config.toml
tokenizer = "word"
text_encoder_norm_position = "pre"
init = "torch_default"
max_precond_dim = 1536
Rows from block 5 of the text encoder of a small contrastive image-text model, named by matrix and row number. Rows with one number belong to one neuron. Each number is 128 + 32 x the weight over its row's rms, rounded and kept within 0 to 255. All counts start at 0. Numbers have three digits each.
After each neuron's rows are labels from the 100 texts, of 14848, where the neuron reaches its largest size: "fires on" is the input token at the peak. Only what is clearly more common there than usual is listed. The data: photos with spoken descriptions (Open Images, Localized Narratives). In brackets: how many of the 100, against the usual share in percent.
# gate: MLP gate (text_encoder.blocks.5.mlp.gate.weight, 384x192), inputs 128-191
# fc1: MLP up (text_encoder.blocks.5.mlp.fc1.weight, 384x192), inputs 128-191
# fc2: MLP down (text_encoder.blocks.5.mlp.fc2.weight, 192x384, transposed), outputs 128-191

gate.340:101088116131133088179083109117107137154130197126117066085139135153142169089188151070085071098137130144098171125163125131115157079170171156172163129150066104170159111097167103165099164147106085
fc1.340:117111150112079074128113074127099113140124113124165151173131151125090190158065178114130148122158108130134155139165148075090178090061086154189122107154175175141156120163118133099123135131159136
fc2.340:084189125146098143146105153113097128092137093153175151133063150096135121142141129152133145186145121110107114070112153141175126109139161203040115136179112130186096112127130131172134118156192157
fires on: "is" (11 vs 3.6); "in" (11 vs 4.9)

gate.347:125103157167145144126180126151086102112070105106145125100107118143170165134151108138125092188180122188139161112138114084061125110128179154092090106045088138142170083131134096143152132140103142
fc1.347:151126123179111106124189168148105044129133126108137150085047079114164176141148163100177182130073141083145112109203105073093142119131110121182126149137106078112095103162141121177104118120150137
fc2.347:105141130064094131152042119123121146185099090185137063169142144158107109096122105103120150113128156101064106111098093117198124090137190114143086105110122141156171129114086048160139109174108135
fires on: "," (23 vs 3.8); "image" (9 vs 2.4); "and" (9 vs 3.9)

gate.26:129185137105197147131141155150129105104140150070089137172146123134093064119113122108142144124112114120156124138193134099146175092199135080130135151180125151102081089046169126162127168169104106
fc1.26:143102146154132173086128166094090129150179100135154121098121157168088077083158124145103102162122117129150111170118123104160154106108099163155104174146106181139106122183091101073130143150179172
fc2.26:152135125103150159091136175114116119162077156129105066124126118106125069077127179149138124075082115160126131114090069089173193103149130096168099126082152137127150161143112143133125139109109180
fires on: "<end>" (10 vs 1.7)

gate.269:144168144111090068139100086166113170153193114081105152067148130084123150050141132120119140119148086106087133105109128030153168114113119121128157063104133083137127126118099178067176113175095153
fc1.269:127128121110140160129087144111069166081157154118090139153113185082073096056142135119131125167159129154133178188076071123137083158073131129142109136086196132084126154112178141092171148187121112
fc2.269:199095132153113154178116127128159180092108141153116138143161061195139138116171152114116123154194091161142138125065086165132073136100163107075136145143119097179089139035136124138144112101122144
fires on: "chairs" (8 vs 0.2)

gate.63:187114119188087153116118114159128200147082169116128151144105123084068087147098146122149100092099109107129165175127125069096128115118180119141138164116137149132014076133127123124163097121142133
fc1.63:122146114163109130098117103130112115085128152131150144113141158151137150095140124184062091152206127122103151107120180126058154119092140112146128118136127158118152121099091141117118144101100121
fc2.63:121144166176128091158109103139109157121139131121095094169083107138072144144147146089136142127151135141141148126111160122113093100150125118106027124100143133137112156077154180155177060147157079
fires on: "are" (8 vs 2.1)

gate.325:137082125134130128131093123133119180134179154109186170092105121093183125183087088094190116095091073132123116114096137104116157102122099102146130137158039071146157225045108165096164122149124155
fc1.325:131169134115093118101074128065199105074139221200131092103143071118170124144120100116136116087116118136138038097127110147098121070116142108117152124151137133112061099171206105122072068121105140
fc2.325:090128071173074097062194121127144085143125110149127108185128121168145111154141077178162119186078162118104139157095187136127134150151126087166105133162135104136130082069153160102154126121159089
fires on: "is" (8 vs 3.6)

gate.319:128057099123138136125130073093151127109132150129119090139109141123202119112146072106105163128126114144115133110118140120091120067086108125153069116149085131134116157053142083187098065126104178
fc1.319:152187136097125101112127085118120096183109100140160116078136064133105143135134099128130128128177113208084114111102128189178121126138103119159174119121177109148080154088065126135236121149092082
fc2.319:153141076105147111065094159089122159134176175127077150119132070195070119120106165187181077106135206169146128092142126133157120121125137087159191124194126162152074122074111125130144115155099117
fires on: "the" (26 vs 7.1); "can" (12 vs 3.3); "in" (12 vs 4.9)

gate.68:143134177100167113108129162107154192151117127177127139158118130149163145165130136098101121108078127147105170121109147073067139103156115186129115093170149091132131108097116137116115166082129106
fc1.68:120140116122113128124137130113190128163118108062183144176135181141161089164149157184158064112117105123148113144058090146125145093083083138127102190136130067110152112110107142150149095148165163
fc2.68:156146119099098159107108112103139119142141123095186234138076106110125122132153125100188083095085165129086188142074101174135160116126107112082142120173137101116206140097137104135098184108090120
fires on: "," (13 vs 3.8); "are" (12 vs 2.1)

gate.133:114147109153076115113160158097121062181163139148106100145167132126133100066136153129086220159107159134171150171114101130125152150131161161101123073076136126176154143201134103197106129176148168
fc1.133:139139084122159140150147148100164166069192170166126170125085137099087114184048159136161155107111145097143065064111150144120107076092086149142116188144156114075168092133170149083168176147133188
fc2.133:164108102128108133136083093111136178066111144096157117125100149131218143116145145144146148144085063130092167177129140175139164143173107135157062091120127152152133186067122119128144172147114154
fires on: "<end>" (7 vs 1.7)

gate.199:132167103106130182138128103149037110129113091126078165146147130115116095141125102156124096161147104057150172127134099103140106091131137057140188084096127087109129158107154128103180126154112114
fc1.199:073088099163131086130106134096178150127129140066157139160069095170134128084137115138130087096093108134133111165072117092137105171093148158091093110137165131190153101149107130120168116123107201
fc2.199:163125094156110102088160133196102089120176110093108080099099123071141133136098161143176188160116153126100128161154150097164149177113137147163091161147077113104105144125089130088190137125127144
fires on: "plants" (15 vs 0.3)

gate.243:146124156057131174093094144103126131141127122124182088107149063077125135147100104117086169101129072196074157099152096139176201145093126116075119105138107107160121199092164120140103131125081120
fc1.243:131156113157158136078136158163114097120110087132083160133078141100157102134163154062140141177044114116131111146146108151102140140080100095159072103174126125120158148176101096082149158142144087
fc2.243:101074110117127188145136105157109068137163123128124107106139098038114077097148123104128141145121121153202172178174096132156175137154130107148112121120126106159106109098108067210152121140166117
fires on: "the" (15 vs 7.1); "can" (9 vs 3.3); "image" (7 vs 2.4); "we" (7 vs 2.4)

gate.27:148180122112104128124162116179135118144162093101134125186121168191205085157121119129070130163114167131133157069152149132115135165119134178237084132098158146141134085134121099098147135163104142
fc1.27:151107064103156148117137139159132105134099111198123140118160077132136125091161176119167116129125067102057151138070168134144076118141104144128141155147179150159200220041133138065185171129129085
fc2.27:224145106041120080149121113067165115119099132105111158119188172147124168137119116106125139099081186108135155093152146120141096103147140147061051135155099086133127082162112147122128120180127227
fires on: "in" (12 vs 4.9)

gate.320:134074210089107127162121135134099120158175146110094099129136155129091139054120111141143212116133094110122155198155135131147114133137088128159155108087105130116106134069132157112176114145164135
fc1.320:098159091137103141069156143158137128128083120171195140149092112114119115138079158086179085151122113089151081145113205118081125157105171051106166087109180137108114114121089133131092109126137102
fc2.320:142093108130158085149108160150125088150099138133166158134149115145146098096138190152189129106142092191159096145114151144149150108139132165151122197130181118109114137131090143179159132129113192
fires on: "can" (13 vs 3.3); "and" (10 vs 3.9); "<end>" (10 vs 1.7); "lights" (7 vs 0.1)

gate.106:168146119083174135150138121076067102095115171124154205128129187144161125164097110146099116089097142143106085073117061119147148125180156177169065155142123140157172121138146082150125170112121109
fc1.106:058125152103125133135166085147139090152138171110137097160169131091110195152130137105154097124143146043115113127158150132142135128136119095116173161104132125140136090163092123131108112092191098
fc2.106:187122140112119189123111110090063157150172177192114129199118165122131154133140083121118115125140156099098151126119061128144145130192161148129102115081145093137098134137142146131115126056208104
fires on: "in" (15 vs 4.9)

gate.127:134125097178139116175182160142123122123192078133074165121146125160129090131118142145176143096068133131154124079169111110042157181127119137163139077175082115133133068167089162100097088064160110
fc1.127:110128028122089176120124173157147129147140126075177159173118119138149096170184146107179116124052151103112134125161155143103168157146081122136151107110116168092111027136100197098137090109142150
fc2.127:166152144142131090139103197092130091139152079150196113108138111082153136131133151063140155148175162123128113109179188191139127166098113142093091135139149071198106125204190098094136167125098093
fires on: "plants" (15 vs 0.3); "can" (8 vs 3.3); "on" (7 vs 2.5)

gate.271:111072156117189128113130149152097199067139113210118153105146126125083065178113130149082121131117143139106141126063132109138124164162150107108122124142106085148119107152150190109151060116047092
fc1.271:159174119088103182162104200102171126216105145117106190133123185093106132122128198066094133131105146141120132097117060193135104168120073089121092066127134183103151157095083129151136199152109107
fc2.271:097129148113129085108127140114118088132110074078117168150112147165113071148132176136064091183168132159108074082118117138175155123146129157115102147157102142130130155080172147130098180065139090
fires on: "chairs" (10 vs 0.2); "persons" (9 vs 0.3); "people" (8 vs 0.7)

gate.267:125138166085160102181142147171151096154152167108176106112133110117145159121191170141121166123087146082125121080166145149122138187099143137138141142104166127183122137129074116154122129133128106
fc1.267:085102146200129150100083133088097117130160150101135146116123168100102086150078161176111078129145100191163108163097159134114158143125169146157101127163096104115110133086089150165128107154157115
fc2.267:128182183132036100091133095185141169186127131050125131112171113112120110128127134132110085080107164187109107101081088159185119093155184180056110158114165113130112110115156157177063134148104122
fires on: "is" (14 vs 3.6); "." (14 vs 5.3); "in" (10 vs 4.9); "and" (9 vs 3.9)

gate.259:059076143073175158144128083136138159159100091122186126154072089151167126137098104134101154179117122114140172185063148113104126134211115113126156138118128091074096127117149136079152147168125134
fc1.259:151172164107087165120130129122118206121184214098152165085165136179134145108174146164176120170145138131059129079159102131113104072140175079095142164133146159148150191088061122125160186137127133
fc2.259:101084169137151105123103146126129131097140067118107119106133079162125169136182108104155084170118146143105113128121104115094219069190185141132094130115154125145192114109116103156128134136147125
fires on: "the" (20 vs 7.1); "of" (9 vs 1.8); "this" (7 vs 2.6)

gate.210:148156166056081118064194118126153170113094087075149107049173141138110105114111136152095152174177159139101128144155124170151142104117084181177145107128200058126144157134132136117006146153130169
fc1.210:146174156125171110150074173085113100108123152122141110170051134061156110166138141099139122093049140138099077168132143088162118109152121133153112070148098120138123066103077136178178095101148056
fc2.210:145122167135144141174080137148124156157094153139079146111121123043140171123058074127096117093163154089153133106135187154099208124061120100062150154131125155134209088154091074122063058120193133
fires on: "the" (19 vs 7.1); "is" (15 vs 3.6); "at" (8 vs 0.6)

gate.260:107129170138104105156155136123131112097131142124110174041078179138076136121085137112157183159164170143134121129090111117108174162095070055165149107111118100142139075137185124157081147168125148
fc1.260:103126163134107163143162145080165084094172093067139080113142114114136082148106181135143169183147186162151135172075082082133142089125128088147079160068181113151104134096118112118126125124140117
fc2.260:164141137139069133116160163116158110123108189166112138141106148175115113132149136148090116130157196118111121091108164108158145109133086099066101152146135086105105103127140114109133111120114072
fires on: "chairs" (7 vs 0.2)

gate.313:117102131128081079140097161132159117132102148128148076080091172109145145118101104193079077142114152106087141152093121152118175086141120117084084091073075108129113149173146125151098144119153162
fc1.313:141094111087095132152122160164144094168143159139114093099142175102131098146122137123090097146120161105141117089113142104130127109088126160136113167125151119158162149151083095107179112144153147
fc2.313:129122134060099132109133128158118136074105155124101129096060120096146095176150119182085081098143106128191161082102151135174118133050112150159149088153104140126156100199122115106108162166121172
fires on: "is" (19 vs 3.6); "the" (16 vs 7.1); "and" (8 vs 3.9)

gate.44:080118174151110124111184130134113178149120132112134079167084136129153089147095099139108120119150152163170131140111149087170203191100140134099090129151123129151069144098115102156123117097135163
fc1.44:153121168149129095111173132134135135129126128137123154151144137125194088146090133109119168150073120096140102163104111122088132128099163128122115133151127128134072076125136100162083186121110136
fc2.44:065076135116153174107168108127142133086150108138138137092122118151096093145139128074126111171132114149101173100124096167170077123141148155176095161140064186107124156113201119202172200112182179
fires on: "and" (11 vs 3.9); "this" (7 vs 2.6)

gate.342:163092120101144079153132147117125173134104135135179065113137082155140123132161163092134142110127138158178146135124131168062074181190123126142126155091176134080146162179131150089103099145125154
fc1.342:063078150145087145107109181106108095191185124126172160097133131130133138153140116122096174108103117130187133136172123128077148115124132154120169162117126149167149102148137107164149139065081151
fc2.342:120119117086116169175143111135132107111170131099097129083146160128131099099061119104151171112146171211099137159125137133129147115132094066115156106091098097128096128167081118087122115094130096
fires on: "." (17 vs 5.3); "is" (8 vs 3.6); "this" (7 vs 2.6)

gate.56:113119103106105142128209109156113156121103137132084153067153142121090164111126101157124199122085102128164146084178137085162142126144142137102116168105139143181157129116159115106101103087185083
fc1.56:142107101136091162184128070128131132075121123126105075108136143172087120090091157121130110087104056180126058098113124121116131106157158101127111153108095167109164127186063119202146098105158137
fc2.56:147174135109120132144139098126211148046134113111111113192126152150111117202096172073106100104103168114142125078107120130128158104122146175108169152141121162211089130079162131162148174189105124
fires on: "." (19 vs 5.3)

gate.295:104169115121089158136124116170159169117121101095115139140147140119133141092086137075163141119112108087118161114165146164121101156043114139138116116191104151174142102146197133085069100095151122
fc1.295:185123132162110134084106112129093185179150138088196124163067116094088088100154117128190163118121131042141105170127125128067079104140121173052162084141100147101140066149164082134143123123156123
fc2.295:105151120070105099158121120105179147176100156139155051111077071187063136182139150140182090118177135189126138183143081151176146127156150124070100112104158136142137141146144116124131107132164169
fires on: "plants" (74 vs 0.3)

gate.176:062112151090140118097158115122044129157049087120173077179177144107148126128127085122139122071127138130155168139134160147167116151166113124094165078150146071103113134114113149081101098110103137
fc1.176:210137160175154089110156147109080115136089164178062093139183123131143092165137104113125120163149132082224127144073130123098156134159133191128168104166148123126098174142104139093209105136172091
fc2.176:209123145133098101130121072143147101120115120081104116080176052131115181153071097099158159184143141103153155050129090147160133081103117106126074143094135105194112090122080124079159151135160103
fires on: "<end>" (9 vs 1.7); "," (8 vs 3.8)

gate.309:171140070105150081145156125153169130169125122078168128073075181031125102156116120141148087089131088186100090128089140106094191093131100120122047194141141080149079127111095104093149096094128084
fc1.309:131101144177118122127136145126125113127118106118151108148134126134154123135068108137116102169209131115140170154178138197114155090109141104152122190117175138098197117124128128142115215146145118
fc2.309:154154073149135178132136074095141073166140121110157079114169136096103108102116135145112137096151159178071186150107085183089117138143084170087167116082169116153128190229121138177125141140089190
fires on: "there" (8 vs 3.6); "and" (8 vs 3.9)

gate.330:134162151154141157132097134200146083115099114098145152099089118120139138139134131128131134158118122119123066165124164102170085169120151081157114128104152119091106099054161174101149140142143093
fc1.330:101167142159092087100171197068109129128108127179122153184101077086179082103154156121146167153129117094130097189127061142065126128094120144085114140122170092136127088156123137106137119160131084
fc2.330:101160139153152128160167134119137133177138146129139117071128132095048149189128080055131161083124126193149167151116105142090128156098132086076153156134102137159135136192117135123110104118135119
fires on: "in" (18 vs 4.9); "see" (13 vs 3.5); "on" (9 vs 2.5)

gate.268:151155134168071158064159142079046149151156177099141066165116142112068132103136126172176160133155167116140113157110140103144095178181132126160074105159113131093097134164153160162167091154131108
fc1.268:115089176159094110078113136120057140157158176146167071082133060132160095162142086140141167063134168140117107158133112138168143097100123122162103081106097178105130177147122188070158148125114136
fc2.268:125148095130090120226148210160091149143071167138085147160134183127158098062160136143127076155071165132136131095198054172124134104057139116132115175115141142096122171097159118120202129116116148
fires on: "<end>" (8 vs 1.7)

gate.4:156086110105104125134133094082121084176179099153176080184130121071124190193142196119123120173094080128145101147130126105145143163129152085112111108108163110158085184083159107096119137127160121
fc1.4:160212085121103143109108067110099122188119114102150103123146160133112124158150132139140075130094184121138082139124153161132110094107130138098160181157127134168173202085121141161176130170047140
fc2.4:129167120148106094098151143165134178113143153125114149128120152127124107103110115066162182116109133197128173080157086139139102124157138163120070102154135170102109098105149152118112130134122151
fires on: "there" (8 vs 3.6)

gate.281:144167146127137177115148108074128106167116074099150146130179152163070136117077175123154148145065124101133199093100129115147166066158114114094096080104108120144154149206199056087125126143115111
fc1.281:105164123132106136146140170092104132120140164131090156174145143167144175081109082167092089075159147166125123138104098117138082136111210078147118176102120158086149138163153141163135157187122096
fc2.281:128085127081112115158142133188111091106101192134133111113127141102144171138113146161144150127102189021185104115153120183181116126115127131129074080089169147136072182101106108096135086177145119
fires on: "are" (7 vs 2.1)

gate.266:146098147116128154142126096127067121192183121119138132155133051151099131147164115163139125057109126074123078086161088120161198183158102133114174153110171116091117165073161132139133089147171142
fc1.266:102153112131162089171175122147163113076050146203099146181123158100158179112147098108134152164158116158133130090123116155076142093058196140134167061165057124160102136123154125118141159162188163
fc2.266:112114114126136113181171121063137121157142130101122139099095154083081114084062144162116135147121149148140146115087173125111135155138122116110081235140058109133125152178128148162177126076134155
fires on: "are" (7 vs 2.1)

gate.107:093118147101077153119136080143079175159100128153168116130145142102173120143143100109104133070104133068091173111120095137156075084107157131103064146147110142148128129147109116161186130170140104
fc1.107:116172152151162135107133144112189103095157148153107140167154109150155130074107150121137166134114164061120137124108111132106083162186126155077210111104082131131173087123084141120045136194164093
fc2.107:154115193151133192164146107164115101118112130105101123149127130121110127090103090118183127084111196225115154132074180124209110156136112117137147082155120138168108129105084155120095179166096087
fires on: "," (14 vs 3.8); "of" (7 vs 1.8)

gate.231:147127143155118160109160105122099174120081094138107111137148169134090097113141173121175144081079101133159163128128118159117142072155094196083127141130112159158117108136180114088137161147119068
fc1.231:123140158211084090178053105113135095110202155136142109103049145153094131180107158076087111130131122125161166112062082135140095107116131127133143126160124084155129115136138101062183164084121166
fc2.231:150104147141059082112126156178151111170118107131151117147208117134065150123122162129160074066142085105173115176081124105131167129138125115100116117136146120162112096098111092102154110108150094
fires on: "," (12 vs 3.8); "this" (8 vs 2.6); "of" (7 vs 1.8)

gate.212:138095125162136086182123069156138175085105096117114092160089085173133115142150149111087074121131105150149093152117152141130208163171119154099111133114108163097115169159087143076124149131137170
fc1.212:147131145123115093097084072203119112096168131121104122162137149082111034100145135126098164113109100188086164085135176155128075148138132089133121132115175131062123182136120138122132165091167112
fc2.212:145134074149100061093131093155138089142186116165183130090155109104135134143079167129096156086098138057169143064130137090129103111126143116185117081129108114128141160141106093139162133148096132
fires on: "." (11 vs 5.3); "can" (7 vs 3.3)

gate.226:166143173125152160105111113070173103147086131099111161120103119119087130156138144043087164116115146073150169145134144155110178095065129172152116161119101031129093161129108108118134142104184098
fc1.226:157115153139126138173098119114090173135073120174129133116095107108147092096085169123138147115080137158118124093206150174092117076113221091121145095084080147160163169110076203124193104150132144
fc2.226:091121158100102135118073139096151087096112149068173109171182123094125121127129110083166121085179140064151166127124105102151119110100110113161125089056155147095123127075157139100072132126132191
fires on: "," (8 vs 3.8)

gate.179:173139159085124125132123117185148106160061074109121132124162110123137166062116168127195086088093130176109143142114136100087141116186096144178110153123132137113145174090195142108125120085060090
fc1.179:174099141137144143013182126110087069103130142123061142139115149182090117148133082055153139202140081158077101086097132160145086119125108143119145119125156094131183175115112125114122111138162113
fc2.179:126128133168164137131155151084113119115127061127161159092068103099135095133095139144146137100054083104083164162134137110087230099117077098138138194117144161100147105081082114121123130064160147
fires on: "is" (11 vs 3.6); "are" (7 vs 2.1)

gate.76:170132206142112106113103164136138117202121158159126150105171105095161154040130118134080122113078190091139176135083131071104126138111052079131204140161159133186163183147206175121094174132154132
fc1.76:139130119206117116152096197192153121121125054118112118127167143124128152124139135086185158124067124118150144193079109190133151141130117080181131166122097159191056111111188146114117153077126116
fc2.76:152123135099099133125121136129087119159115157158125158049131122112114179145157121088063150144087126090097142114078131128156167121111153110053155151152113158142092130164134091140113130114081119
fires on: "chairs" (8 vs 0.2); "vehicles" (7 vs 0.1)

gate.265:131128122122102128156110130147112153204162169135132152162113095116161201117108124176089176181206111117115098128176094138141072169103084141110174059137190144119093138137137118105094109105074168
fc1.265:153102104151118152101116089142072154128096132082174123120097073114132143138119162135131122114145093160111127097111083141124180164136099106050114146200134177139105170160089114149134101134157094
fc2.265:182141099167111144125091087082067190040144144138096127131046104163129201130147109115109105214115173121170094093123159098096137109125109129081107036140121123184163148143136148149170069100148079
fires on: "in" (15 vs 4.9); "see" (8 vs 3.5); "can" (7 vs 3.3)

gate.291:163159108135181168128100132108075148126189161033108115146153152132114154126159069135155143138185102083153153131100079142162110119107149037126055058123155197194100093095128161153150087112103135
fc1.291:144133160101082143073129095140198130152043098149154164064117184161075099133165124126201156165068170140066100095145155108088123102139059154132203116136094094155149118125130109138129188185135143
fc2.291:206093190067143104149120112151096157125173117059077104110179093148136085133112129133110096145160153116153113107175095154125145163154109074123173143180102188149118131127203132158128119136056098
fires on: "." (11 vs 5.3); "see" (11 vs 3.5); "image" (8 vs 2.4); "this" (7 vs 2.6)

gate.186:137116134089084140051122137120169185099118109101080154136135152184143126088129138075072150125126181135127121146106105104106172106110105108132094143127074164163068136180162123163134083133124180
fc1.186:120148126144153163172139140150115154108172157138131098125108172178123110143155073191171136125104097163155087118132076182219174123152123116177125172128149111126151127162119098087147132118144109
fc2.186:151132068165097153069115138145161154066171109129130158086114128142100140146147179164115098116153101145155063128150109133200104111073051098098076198093122078179134142217100128073127113163183107
fires on: "can" (32 vs 3.3); "a" (22 vs 4.7); "<end>" (7 vs 1.7)

gate.36:156130154123113140148106126174070092141164171139101155129162142088114119123139118135130186107109150073162212155191089069067151108114212151112145100091161164205135210198167151153063138114092125
fc1.36:081152121154162142129147175144133165136131012126169115092114060114165144106140166138133090080106188082107115102133158142144127161139156135110062087081142131192135133169136134156074100115155158
fc2.36:088163097159103102191097146137076134115112184150118071111106114118108180181120061089140157117132168136139144105125143078162128199117096147155129115110138156124119164157124120097175099097165148
fires on: "," (17 vs 3.8); "and" (16 vs 3.9); "picture" (9 vs 1); "this" (9 vs 2.6)

gate.224:092172125118148172099206172111096115101177151093110138122150112148118170092107185158165094132113133134124160125135186122112150087146184100090149097166153075115125146118130146092102165098073046
fc1.224:175142101107110131128103102132114173183089108161136075131103127092128131188084182083140150166107158106176144149162180123104106128119163137111111153134102119161144190126133157161102153085118133
fc2.224:129091124107168181115093172138069144143154082104040169143125155155120097158125101116125186133166128085134130053119158028118127154123056093158073150068119050113137134147126132112139086149125189
fires on: "are" (12 vs 2.1); "is" (9 vs 3.6); "can" (8 vs 3.3)

gate.380:133148165154145145170179124194154134088113096128147132122134092106156137129162174111108118063120126135149158160137155123152139147123106145076124097125097161091095109085146141114092134118117094
fc1.380:115110145121124102133112141142152136136151056153121134128072155173116081079075157105085116118131091111114138178112144051167082150105160139133180117132085126121084107101146182071101161132096119
fc2.380:126164152137153148073171122110154133150103035118185077131078151113114192161136081160084079183130156125175086162095146182207124146084076081065112109111128079140112105124115148095217134110127129
fires on: "is" (13 vs 3.6); "on" (8 vs 2.5); "are" (7 vs 2.1); "this" (7 vs 2.6)

gate.217:146060099142133097148115056135092107195096127097109118178074169119105076129082103129148156160096170121134116126136117101163146100105120104082095069169131075153164108126126087129152098121168081
fc1.217:169123146108168150110150123100160135152155121135151183170187152128158177134090145136057123135088151073169157165130145143122143078161030167141121141109132158123074062142131088167060148088121126
fc2.217:096124136138164150101196104088116164139148135122135104145122154139188122097174113143151151089148123133121087162125170132139135101078164132237128117148071146147136093141206157131134100056116123
fires on: "and" (12 vs 3.9); "of" (11 vs 1.8); "can" (7 vs 3.3)

gate.366:108088098146182133095058177166185144134142136143145129088113076106094144142120108114083137128120138089080146156104145124174132127119105175159163150140135147160139076163139124123077105115101186
fc1.366:154147129124082153148155054109088094161151106059107145124164059143127078138146083117133119148164151163134169140177126105119145099180169083092101150128124150115115135109173110148102156126189115
fc2.366:127092109182102184177106069056128160158130138118148037141135175175122096063165159106137192137096121053072193162116100117176117131063139115154085133131106091150109144092139062169128143093106142
fires on: "." (17 vs 5.3); "in" (11 vs 4.9)

gate.46:104146146122110127127089129126099167187115071144146115120074143154152140116112067148155200110133204105113186129137140142126135146116176107103130176127129149130210126118107137161103076123118089
fc1.46:143131060158112086077140099149192150125175114085106170134142125155137101071068159131147141136134138110119116128121094136160122180158095067103151114053167093163147137181115131187153125149074157
fc2.46:141179101174096112106119127120106133098148108152195100119080191123064102205098137092120114153113132119167168140139171116163151156093092086125120162198106126165151173151139078151125042194141153
fires on: "is" (21 vs 3.6)

gate.193:138117149159115122124176074137110159149101153117102146160129109068150076084083131131168124081115118098116122150122107176055187168145058108125112094152124138114101153113055125096127124114117108
fc1.193:151114125114139144172109030124102110141114101136131102124108135106162182155135171082144145122110112101130176194101121120088112092131102098194092098149125135121120140158103072120089130102190131
fc2.193:153100160168072147160158107146109099125162202124134153110091147114095184109079119148131155115193109118158133115178147122140107150130172128151059088171081140104155094090169063055156135106126095
fires on: "in" (12 vs 4.9); "picture" (9 vs 1); "and" (8 vs 3.9)

gate.306:126129179128149151126193118153133085124141065091079124113105106130128164109130163076107135165155138112138176153157083150128110164139120042117102167094122129128149159109081125155185174203149130
fc1.306:055130086128131136141110100131131090137098145139106133096079042118114154156137160184116174146139131179164137172125114155116078177139084140117121147136092131151129139110149149175106189144117166
fc2.306:139106091079129144156103115152103107133175136166157136061123086091166130113126117180101122193114161124117112144115119154143098123157135122095158099101150101111153126152102161120120171080074095
fires on: "." (13 vs 5.3); "see" (12 vs 3.5); "in" (12 vs 4.9); "is" (10 vs 3.6)

gate.227:196130161158133167122136117144090103180126137149161167104139077113144143117152084088160083135130100199121067180117139193116135128097181108129175143215065095104138154098159177191140152061149155
fc1.227:126140128134132157172134088124184134074076080122114204112069100091149155120101123144119178118102141084133076131109181148058059149088129179080068068156193150134149123105105193061093136182099162
fc2.227:115119099106113130092138173129121114140199179120158128107139155142160184151105155126156112126136120105121102111181162206183123061156086113139083143144093102107102141096191112114100115133171156
fires on: "in" (26 vs 4.9); "can" (11 vs 3.3); "see" (9 vs 3.5)

gate.327:152096175142096127172153142142147150100179160138088144122090150145016164078114182099192096141082147143146147208106111127140123099171155107098084080100167185160143134082131129136202093170125166
fc1.327:147136127073129127136165166095105107143104088140136129135146071151157128073079133082173092106093084097123088073120141148133190151164126122131101105119094199160067096174094137075064173097180100
fc2.327:149136117155160157202125087119133085050132152119145141138108135167089099106128124112153136139155127108105155170096150128160103072211150124124181095112132175130139094120152080120140135108129073
fires on: "the" (16 vs 7.1); "a" (13 vs 4.7); "." (11 vs 5.3); "on" (7 vs 2.5)

gate.169:118138162142116108158125131097172111112147066079093131106147076122097101062094150106057083075146065069168108088157133097133118128122089096149067126133146147098157106076136123078124096120062144
fc1.169:181105135165130193082148130137092112128092093140163139069068148107074081149125085161128085127122138119123160088138140150158114085135134070104107126123158144079173128136139156115124147083120171
fc2.169:083121120086081137170203103087102108156158126124116157099136103141074155133107147067166114134095131177108146175077111183189154151155127167190108164085153191123081110141160180152182104097133147
fires on: "." (15 vs 5.3); "this" (10 vs 2.6)

gate.104:094126107112112138145148104078093155138163155143131122123157108154108122147167177137137157097100178094107135154145101136163104138108143113200110141066185130168121114125157111116160101137140103
fc1.104:132148059089073170127160149143082154144099122158164157152157166125122153137140154115130140105134149106184100171128059124149100110101069129131154151131139160133147083105106153154070098126110120
fc2.104:107125130084100142170062172086182166144098127137168118112156164092133133174109078122118097130154068071126077120160089127122117177163093163059166120138119150125115111124132093121068143070118094
fires on: "in" (13 vs 4.9); "picture" (7 vs 1)

gate.22:112106109139094145143095091165111113147092145105061208125150189170102078122125119121164141132164085093117121138163212200123159100090117091166135090081092090135166146131136113138091109079090125
fc1.22:133089090114154101142116091083081137141193136179136119130063083129114139157154112115134097180170135151106165194170103136127142097124147135203169134160163147163081098147131114139124149120170163
fc2.22:131138151128118119122191141145074084159119078042117139124110098072120164154125130118044068090182136142138137136145169098169165161134123168140104134121129142127107115107143066158094093130100095
fires on: "plants" (19 vs 0.3)

gate.70:129115088180143087114083082144109164160110160061104156110094171144116118153120163117123180035090160131073130145157097099133158165158141141133129165153098172116135147091097199145155132137118077
fc1.70:138171153167130117115119092137122069137173200151131199136159110124160145123142104076124079112130117131171139111106096156123106135138089159122187104102132156100013069097162151135078153133115124
fc2.70:141197110057155194122169077114100089133072156131111143128121112171129127143134174106201117081139122136110128085197123129147134109125132060122082109064101091132161097161117132185144083194162117
fires on: "<end>" (7 vs 1.7); "can" (7 vs 3.3)